config = dict(
    norm='rmsnorm',
    conv_stem=False,
    optimizer='soap',
    beta2=0.99,
    lr=0.0017,
)
Rows from block 6 of a small image classifier, named by matrix and row number. Rows with one number belong to one neuron. Each number is 500 + 50 x the weight over its row's rms, rounded and kept within 0 to 999. All counts start at 0. Numbers have three digits each. After the name is the row's rms in percent of the matrix's.
After each neuron's rows are labels from the 100 images, of 14976, where the neuron reaches its largest size: "strongest on" is what is common among them; "patch colour" is the nearest of a few named colours to the mean colour under the peak. Only what is clearly more common there than usual is listed. The data: retinal OCT scans (Kermany 2017). In brackets: how many of the 100, against the usual share in percent.
# u: gMLP up (value half) (model.blocks.6.mixer.u.weight, 512x512), inputs 0-85
# v: gMLP up (gate half) (model.blocks.6.mixer.v.weight, 512x512), inputs 0-85
# out: gMLP down (model.blocks.6.mixer.out.weight, 512x512, transposed), outputs 0-85

u.76 103:481555480559557535538554534505489484529539488468495503473483534472476493494520484533535535511566472430553503426478514519562478517550433434508470521400540433434604459451518571577491432526538493529548533590549471536464493493415563558508611544494457610437554517
v.76 105:623477531461536421554494462482435499486469489447451538565529481540546436447467448559459563434517608497447556546505500432506526449514497442546449512510445477484522575506536587519475525491539489410527598472415550465466537460461519434552591548493472437480443468
out.76 090:471537348528528502496506488463451568515386453553570534496556523439428492487615623497421487536453375507467495441486540461480520432493530534533498566493489507565389524499512511539453512503487532372468604525426517444488581446479565538534494517448454470481511564
strongest on: finding: drusen (29 vs 7.4)
patch colour: grey (66 vs 24.9)

u.282 088:454481540500483455607526454531505541439563412518499529514450460533501555552514475532449550530372590432441489515455464546506460460534540559466433452515493501404524596602510486523430547572522496457466522496466495508481518545468491524509585536463478502479575520
v.282 095:585487532481479481522502486488444474455499462478580491486522421405497486513414443582488533495628480484501512436531542527513523467507425548509417546430485555530515399461539552514524497474560425494549461596532447509492512477606582558535579594492529486492565428
out.282 097:530482538520482501417439467443493565538552431545470503463471470459414442507558524483439536561489477454482528506444509516498390524459636510445504582478597477478522504430515457564533441528496555502478531497495398501508424429386462405512489539452550491503504414
strongest on: finding: drusen (39 vs 7.4)
patch colour: grey (90 vs 24.9)

u.238 105:417564513530534524449509489430487517427452466468446481509517470556471502446494472475436504560589476498520541535592434491486543442456388485541488537502457350568533488471539566547503517560520567508555496542481386480427579479440513460574428492530483442438490441
v.238 112:497402442491558471479530532541506473426525430563492540502457452546415507427599466507564578479470518492477492477498475585531549464513453514438478560419457563386515444478614589512530467482511472461440448540497468596504406578496436608475498448499483572501557395
out.238 097:505469420480447541520496562524443474439497473488558506490513549483455496471479397421521448551441521554461590434613508565461473482540450535582520460574510483463492450580527510528519451483513537486505480514531428485442533517476529506503441508468506547480527534
strongest on: finding: drusen (50 vs 7.4)
patch colour: grey (67 vs 24.9)

u.500 095:510507449539482532565439446571516497487603564542453534569461547529431512506518603524458553544398548518461481472528499538542509462577485545453519446441529449464537594530484492547420499463535471329477563489473530507506532510485496483471499551572439567441562569
v.500 076:432395444482500477487536527351418442498604574488491415493466527596620404504451527547467506506447504498446506494498520441508484529493427529512507443535545459554530605551510392506476460575477484574586517570405460556469518499491569446547379565585483522502435504
out.500 100:526478492447588451506501508546567558571536461550470480468459521480455469538493458485476500534504482507504572530366529552488452506458650441486495539463591491496534508443535464550500475591558495515480554569524407511481408490455479382486474490464540534474512388
strongest on: finding: drusen (38 vs 7.4)
patch colour: grey (86 vs 24.9)

u.54 129:465501419443429474442585641484505488488490549473449556551489488528536524529458488525546556500494471516384539439481539482487421506480525514448469470522463496510545472525432550528457524512566516508491505615524507461566494437390418564464425463540545543533514455
v.54 142:538544502456548414537442508582523365514585520518493465520483509564478555486618609578463534577410537554436525459548468468514510477541452510446430512436551569505512517498489594486478449545465533421377472487480491483478481503644507513426544468430552545518522499
out.54 084:509555516456508549487396468485540508477423497513464491447510521565481505513595583492537585464483542450383490533500518444480447531503519516516493517528475476560518527385573509467562493413448554510476426503475495472490493546502544418488492420573555562503393624
strongest on: finding: drusen (28 vs 7.4)
patch colour: grey (70 vs 24.9)

u.200 089:513495466498502472445599593385513531368525406542545439602616452641399435447447469520481618594502538548479498446481520555332534435534472464520468506517457496529562494587436525555506559524524488379565578514401472478458484476520475516496464512534470521577493436
v.200 089:615516418387491560533520445488428537452603487545417493467492519514525512516439562544443459511492600420494469511545550479385530422487474484539438494480513469491456577430541523525494470508512502463457467509477562529450612509483449535510555631555433500482527507
out.200 090:573642481405553500440461426516424435539518487611434453482510411471503465542516599533499442492486496437478568447465507488488543415482524594451518527510562503500580450500465445512584529565502526467442448532479499495537484441403526576505564497431589458472520492
strongest on: finding: drusen (41 vs 7.4)
patch colour: grey (96 vs 24.9)

u.337 087:508475449488513527467523443450463642517440463531499497509494495409523499489359465504479489458515550487473520573548529477452580417501507591592535466603513555484475573464533482510459517420539536467506503454387526594410518512434518440551573543459401508474514509
v.337 084:484526440473532516520562473524548486498441518426589495448548548520470477448541529484541590540452543477565470603545500538471464481440475544469492496563488570545466535470602443496435492523522514470579494456434562543431501582534539525547424447585551600510492522
out.337 098:489424482482510472458542523543511491515524474538527520504455457457495563512520562428492449533548542555490533436508581495589445550503498536506467396544545534517505470519528477398476477498469509590558557508516488389501456468382418529427592451553560572444465523
strongest on: finding: normal (96 vs 51.6)
patch colour: grey (99 vs 24.9)

u.466 093:489549491520500530628420461484475569467418579478494532566511410530477532489436512504390543588498483561446392481539519448503507420504489539527550485506555378571536506471493508513475521462506615484515457450415442506499564496543453448503465471509446392496459524
v.466 104:549504519479548460521515430487554587500420523454515452587538548440463477556481563446470613555507476486554492558570480553531492558500504463492491428437504464519458561403488568449473562498437519467472550555424564460509470512536448504479548544612464444526390528
out.466 103:458529552544524624485486564414483519488519536471464520448495532490484552573475542471557532562514510526608549485513499559446465450565498533533508412456468475491584482513508545517478467574502531468478506559478483553507546537410598594484518467510455643533555431
strongest on: finding: normal (93 vs 51.6)
patch colour: grey (71 vs 24.9)

u.294 091:568468411447551500551471448509456493520531525456401540544503514432451498410400494476410536509585419507471509534532494470458566445528422545518566475477532475442504478401486434542507374471502431527464466389481573517497487525541450553521466520518520480455492588
v.294 083:479475546486460527493552450476498490470441497457573487487524434472499461444459554523554478561563489524471549420390520503435572451560549543503524557504490465609469564511465523455511604420414386471643528517471483463669469544503476519472549464508552555498529459
out.294 095:515516542508428593426521536417508512524531471478517568443437504519427464524579522501501533515444465530462414432430568456499464524468529507480428495448451510449546511489567549539398525408560526518556471457507420503441479508484574433587544459569507462519482550
strongest on: finding: choroidal neovascularization (66 vs 29.4)
patch colour: grey (91 vs 24.9)

u.194 095:468563466387480496518573467480516555409443569499416545456550537544492428479508359445418437555503516510496386514497481512400499401505496520554439457577423458466545469588503471491439514630475601413541477429484421593447481545550445512511485430562429528496462483
v.194 099:521585465534457464561515605579450515528418434459472487402466434579413550485437491533494574497632555529482500616507462543464436464486430490438493465459512471512539481499546564504489505529506569491538584429446413506553538584570501533369562463499432588447534418
out.194 106:498602438507492530483545530447483508552470539540487432483538546531495522555511476403419465499426429600627591491516482568518427516502585533596586531534472539526546546523438511436429543536500510422467536499499522528506572530479513544456565393454577441522535516
strongest on: finding: normal (85 vs 51.6)
patch colour: grey (88 vs 24.9)

u.134 118:534484506474467599531440512569498582512484484437508538582407392346562490496412507565496471455539511492472513423528469440514553456586380503482492483488508502408688490483514447532548476502527427592509503572540414474493493467498532555535511458430517581521624486
v.134 128:521516493513554427486555532506519437437548486545388528517472569518445491512449436494472481534480560539504349476494530455472452473503558535496492413517491522506494490555501555499470474508603535431533523356484527561474536495550519479500511446506443598627553450
out.134 101:431476464479505603500465490438546539548420572468483574461557498514503453421575502525548490402477521498521475514546435508467475479499606423526513603456508437506543474545431512542516461558419518487494498508495472539430496433591482498451482395475499566523517523
strongest on: finding: normal (78 vs 51.6)
patch colour: grey (56 vs 24.9)

u.185 107:478449530444518455407519549468614456533550445466402468527500488548522483563529474455495490424531565467535529436428500475504438513506523494524432480543508559539407538497521579538451457506561572535527494509496527406450516514393489478405454533492544478577449486
v.185 121:405475458524557471502459520496430580459496472482490486571529515499550549447439421454541510469502508529492447548596597508509570510453463623535594532553594501453441443488461487560414448600484493443491556511478577533503551503527522436507532477528497574436491480
out.185 080:512539490538537476491586546502427499547477552548474441542592438473511535481484553556480570543555522494498437443493523532516543475463509434463474562427614484547584477513550434407532509534520554538487458616545573517480492512513435530507586546526494521567453502
strongest on: finding: drusen (39 vs 7.4)
patch colour: grey (70 vs 24.9)

u.470 072:510522407503522569578508497487460471551538566537455477491509477506434478510585550574485490592484537479506516467501570477391494510548429506516470463497507417455530544493492463578509571523564464560471501531506495490469546415484455528480458522566405457524584495
v.470 085:483501477450473464515625478479476536438538464404538542496518581453588466474542499494432502554416541425531494565585596545509468520465539522490350489479439498492566555515499550607539489533459478451423490502432553515465439490463536529549545523597465592443448499
out.470 092:479513576436554502460546402444487525499495444599550474477542502531458589429609367377545535505463423462483485499377485470474456527506529467558539524515533503546476473497423537539457480583536575482433569452572420441428489565434425385505513534401544472507515403
strongest on: finding: drusen (27 vs 7.4)
patch colour: grey (60 vs 24.9)

u.369 124:458507466451576449410556509460472480491425454485498389557493517502515445488525505456526550500557425471507555414420523460447516484428487427545495479502599520502501479486470539523518443484453553499532530605527464491444458504414455472461454402457500457599482417
v.369 124:511507425511577461362542520535525565468534435512460569522451368490494568454406440496482538451518466487378501482502595501505573459542506543487407498535515494578489477405546514530546446504573568529502487532372511446522537426487483341506496463519502483498507539
out.369 086:434527418504482442563429439453489488532601493585549512484519397499491493521568578567475482426470544459529531432498518528516525437482544460510496571488514462524524562564518590579502415510530584515502491496566577465546530393496457535583464555563473485416465566
strongest on: finding: choroidal neovascularization (99 vs 29.4)
patch colour: grey (52 vs 24.9)

u.272 119:485452429425440457521559477462460566462484531494502549542469471512410457426491464477515556503512473504466520545537577496444497476440515532492464411440476492491491481462543528576427497570542436482525441459465563570549446544460480593486532510646414546525480482
v.272 074:590522524443525453548501470518526473514676510507502485554554504574465453436426511583513588460462492465457508555502541505523468521471461507529472539568620525566600578501460536550422524490456485549464516554523465555412525483461518467513570606442594473444545594
out.272 099:601592600446423519452464557451438427514457508479452481491498522435489468493520463515513565517422469577573511539493441452560502518515509412495557455559481568552491483502493514545544527463560436422475530425500461493472412541539561534535551491545507523439480434
strongest on: finding: normal (85 vs 51.6)
patch colour: grey (100 vs 24.9)

u.507 095:573414460491485475436510606385565500420526612402411466458448552470603486535542439404519498492529592558465479570591481466454514519490554601508517488529528549452504490510416522533575506515524586510594536426511505446426486573486540537502533419586492454569498474
v.507 100:538341497464376519496458484544471486548535579529477549423490495413455505488482511496466424450541396490513508458486484482482439482519443463543486571563525598411449378501444497505484382508595497472498523471509525593504538413566489459470529450521470483463500459
out.507 099:457458507483445437524480522509567448457444392565603516502498552533433452421550529577475519498512530345568489570547523460528402548400489487479554480560535531505479564396499441437519514521529503487377512560482467583452428483403449557587492511563575533506484564
strongest on: finding: normal (100 vs 51.6)
patch colour: grey (97 vs 24.9)

u.231 117:432482461447599478538488588523453461489577485581553542472476522698430422442510513514460437508513503458457471471475590510434545502483532469519500488546514498524522569558534474607506581396408572525432526467386542538530424459474425478421447478445515540505538573
v.231 111:481452552527469515533495482504539507517464556487529481515506451480497552573492463531478464483501514474463419520521558446454520516542552475607631523512441424482359522567499480507473487482516417496465506519501418538556530437539562432546552529507523522484502482
out.231 103:470536516488466496619527546409464532544528540535501515518482449413512484456504493533584482505548515471512443504526501467455419562480450496501430499501518525529551478505502526615556526505414518474538502533416462474481487505506531539592464479549570481468497498
strongest on: finding: diabetic macular edema (64 vs 11.7)
patch colour: grey (60 vs 24.9)

u.210 095:464504512429484479480555563568548529424520430529530499555497522597482504574491528482562564495461514440490562512487564453483483483475451498561497460543548563468485513475580500563571550556485512492482472528517472448559582485498454509508455474513472591478533549
v.210 100:538484483544507520496565559525479443476478488520468484488500453537464425475499484572487511477445580527463436464491458427438522434448503535382411447512402560570462460565598431497586503505570574400442421390478538555495500513496467514499397414402447535491549464
out.210 101:529446516475450548541523477527516514517396515530517502455489434443507442412536518507509465445490495471498432496489434585500525508479527505561472519553460461493508522502532487455521511517490468344444499457429610466593514517612560568507470470549486480416502598
strongest on: finding: normal (81 vs 51.6)
patch colour: grey (83 vs 24.9)

u.17 105:495409518523531417544519529447505646495545525519509583495523486548446440502516525463411498467493468478486443479412494497477548485509437414576477509463558580474534546382481556540471375508473471467497559490401487536452562469526530427486543464474411544450483523
v.17 078:553491466436393456377564506534541513440577520404417556592471472497541581534470470539423523597511464530470398487513550446529590410491414507509439505500379472531469466514472530521404514575539477460436434459447445498456555527576539439565453419448490562562497541
out.17 098:519520508558618527549515483492539496536403507499537504506539481491557407383436407510537513486532536468479507515431591560444442435534477492360476493545447519540426486528522391540478488485553491512465511498539515573408487476520515498418520414538530459428532542
strongest on: finding: choroidal neovascularization (87 vs 29.4)
patch colour: grey (94 vs 24.9)

u.371 082:494543436429443460392464487518434585494559478476506406550505462514491419514468560475481563518581496434541465468480510465471571442393510477515438431443533492538546550489643476531567400575497585507553532486533527464490439615425436594470482547524415501544428539
v.371 086:407509453475556517525579470482494490420484563551426571552446529550472497486426430564510575543529517391528410429518452521491510423508473519481501471439434500462514550550527534478447521480445591516456544446480574561504456517455521511515437516464516525545506495
out.371 100:654474460584592484572563522567485493592551472500481548465510499499470529536552557539514492515511438517487454482474484533529373502498478470523478564504429510513533417572442595547523547520449450539418552483442512474387491541572510538455468493486536463456401457
strongest on: finding: normal (78 vs 51.6)
patch colour: grey (91 vs 24.9)

u.163 088:599440503552480492559459537446457517493584433427447585625474551522489466549509504486372454572534513477551461468496496409443567585434500558521572464532484441403466609471490513581527479482547524389498481489501518523458594565488587405512503588549473565499426466
v.163 101:566504509492472463522532491503567449430463552446430421499403537396504463448525450516501461521434514464495485535582540504567466491478532486519562424420462504516442541478562381520538484531518532499459430419504463523468470664500520546470407486557428523572544463
out.163 104:424524556560483448526603419522475538469518443492584540492481467551534405527538576418502545545451499494476581472571477393476537449502520440506521567525487579536479528428488521468463498546545482476581518518521570524458443535445505537522503518564416527491561439
strongest on: finding: diabetic macular edema (60 vs 11.7)
patch colour: grey (62 vs 24.9)

u.257 112:520556556441447507458527586512543460430491584437456468497408483480490542480547393520442487484571650524513487452515503506488504508543453516492496460486372453599536522559471402523572614551474552513524505508448516515435497493482500492551440457445550559494600444
v.257 121:498477510559454513508445509514456484549442623458468488388502475517469612405574525450521509498501540442492553467557486498492468408551527497448584503444505392422407428471511396465506563464409504480412468469539441579523486569517488489446465427528527467408498469
out.257 100:387453517437528521503422527519525468544534527517563534508500435497506460443438529528594476497472524436529532552455468580527499433394457478533439461506457432530625502464516576495549464471453503450519575537495474481537496524509594319451531515456454455589515533
strongest on: finding: diabetic macular edema (34 vs 11.7)
patch colour: grey (84 vs 24.9)

u.467 117:535444472456443516526534553540525563466510493453490467392474493506578504547560423542450430538488572509518465492539481502543444559466558584476522515529346441418473427529559507509543452644473529479499495463537500463561431469479492557496482436517576435465463437
v.467 121:568533526516468481439517499378543470597484456549475494517511448491524440538496458569400474398526471550489541508505510463450529505545443354534434526521498491522402512544387484458425537515566461426498488485520535531504637481551597449538524582502531373515389476
out.467 086:470520458491442485445440489498523540418579514499480453486449502493574551474527460497476479498510422483557424497549496449482437571479518429523486553522489555481443496553563497737540485546514506484569533487491487508482574518453401505469461463504453507568556510
strongest on: finding: normal (80 vs 51.6)
patch colour: grey (90 vs 24.9)

u.46 091:470493503526500425499549512525530435472465508455419498529620552497537601436523497446439477520465521536406589612442508470496481535461498516502534455488574450569464429479624534503401465564509566427525499389476585554438494566571480423566474464452466383440522541
v.46 080:528484527462493448510543449393509497367559481527529499515491452520475417438435507599488534454530550551491533534530565443468502452527506485559446482485440507521503526506530529555465477525495495411491462560500559474524458497508473491518497431505534529433480493
out.46 104:456547556397569463488416379480405547486506469462549467527491521529471481453491504515476585486374466558511503509456419520433480484483441468527444483554404474572581512453572439475550491481521572460503490463513489562478483575499441461587588517462472438421534435
strongest on: finding: normal (79 vs 51.6)
patch colour: grey (90 vs 24.9)

u.82 083:425496524519507539492445509479449502414591349564534489470419472561445457497508457444523525480552480370522532498446530583390491559421462521537488458515578524510557506583451463583470484567462588460558514552455541454507424470462520522546476530477480568368562572
v.82 079:596466451554536470498491588453481545492497459488454524495535503444513542475537507428423505462516500462449560477433500562494571499478403485502476554527552618458505561502528593546499481537533569413432513498473573533500538545475539456471533565494471545440480454
out.82 099:553503471486550487561470519440525577577504471580475418491491549471533505444526534511467513529469407538591504503384547389518455426404505476429442565545497572493440513455481491576449493551543550454486495393539478489392444465483443444469546518528573478530487409
strongest on: finding: drusen (38 vs 7.4)
patch colour: grey (84 vs 24.9)

u.364 087:533398520482484497560546502490520562576500446485512545538503460595571510475515537454436422594496539554546507560655513470477547459491442484563494507422478489557538533488407623575483469455510449495470573554406431447436554480461469489519422425594514558503569471
v.364 106:457473474486430469521457548414592493485512614494475413516467561453579420480415508511529586468509500422525494524521478501562433557549538491431484422481435483579479544430417474423501519532514445481535542530495608443529518428473540403474499530517469469505418479
out.364 099:562478497508475473565518565447437589555463515482414469471499428489438561459439422523543422377492561451484403530497571447496518491504518531497505466529381500467478557586510528529497442485538501587497579431397553527572445611525461520549462528470451478611445519
strongest on: finding: diabetic macular edema (30 vs 11.7)
patch colour: grey (50 vs 24.9)

u.495 093:535443509494463410537529431472506517475593537562454536574494612560528435540494562508492567517397574501459486597488492543557481468470491536505459472435613591509574515474524543509424408521569478424504538400476547535469539506602493502489559467547429493528494546
v.495 080:503531430448559410638470422465495526499563478509434514571567472513491473423545538535470500430486559500330468445538617410512460496618533514461553478532611410562528571496497570552470499512478585462401581510536437477442509561420420529465521462560489490467426509
out.495 100:561500462487582493493448538512577632534532497494501546497495467419552556511410514523513502494495560556557526438488558575481516504496618448505468539510561454435567579540510476566443443494564564491512552465498506554447408497549521477491513522456543565441560422
strongest on: finding: drusen (36 vs 7.4)
patch colour: grey (69 vs 24.9)

u.34 079:513514383375504496517509491486462577347592388480389537513534467596525418519412532442545554564486558524374444505567546488477595500556443516573479470511503511496522644526550505614451600550563522442518528483415557530539485584422478520485489447540500510467502516
v.34 070:502419559423591520550542475480521524395580508420547530540538473463519522490506491411470492524503608513451543466517447495485524521542478493532562485421598535554557460498450454553418501571530498358469534409523516483426489404521599508520452460509529532509444427
out.34 088:481430444540494463494515517494474532587464473554456474525461460516538469591488479479519490554473563468538604493607572545476485479477540443491478508457486426460507462475488498612466563454528505489527495447480405459563544473490463603445560486463525457562496411
strongest on: finding: normal (94 vs 51.6)
patch colour: white (99 vs 2.3)

u.370 116:511572476563472570505408405554608489489417509517502470460532467438562543476413492468575506508557398523482486542483483525538469483526569584537495536456551553534536504462495400389480503591468504537528533530497390522556449474431510475545576578446553483386555601
v.370 124:554497519402459484524446409489519495498474498441462562535512582467533461493427543576507481498452557457423427587554561475472479435498555461443503484489504519478461504490459464474558555580512445499512423476475496538438520569499547541451526476506480415569659462
out.370 098:512473564404561528470486463460450437509534548501509559518458512495505493501504541444516520568529512487576527539547463532530449553563482537465562515448532526463484503557527500115530487527350479574474492524521499469464508499497523494445547523469516512407542507
strongest on: finding: normal (85 vs 51.6)
patch colour: grey (66 vs 24.9)

u.419 136:437536576581463456491529486440480488544455539512497567532583440488453486492483514530503465457485455522550432504396428536503545531443491510433509559499578413473493482502396527566508547439487472518519461486555471515507548549499603416499455531480493545517511476
v.419 130:462481507485565396463462603521494498492557490495450509593472432549524470522543533534441489437530495530456498469487448450519520536523487429560422455528581532487458534432490607568434396453515555520535509495480482450539606503524493367481528493527523493523364589
out.419 091:404480489481512488517486492559526457481467571505511448466432468564499592469569468485440414436501600468540504505473552555489539526382482520554448500580461439615424487458528492602502533395508486486436478429560512513561476460422501436484457503499495482463487581
strongest on: finding: choroidal neovascularization (69 vs 29.4); finding: diabetic macular edema (28 vs 11.7)
patch colour: grey (61 vs 24.9)

u.243 085:470453553538504491544547538533462538469485502510453451599576458564491452423436560507512534522458552532487482485482487564489578397487504464592510611462559522587539552505443553551508575512532455463471487474529513451508561376585597447501491510450518590524546470
v.243 098:492505519495452528484469468468535489485489492555466444481413424444474439450543479441523476471488564568516425509506514537389499483555583515581546456543502459449508408526543488552437555490573568503387370517584463489504465526497459603465525446572524497526506419
out.243 098:455453514530616537555635504475466528492511456460523529542565508539480461459518493562526456392383570520565607539537561549445522571423531520418465575545491589536437523446502523533528538568534571562559484520426510522455486588555553434482544461543593439477447430
strongest on: finding: choroidal neovascularization (60 vs 29.4)
patch colour: grey (68 vs 24.9)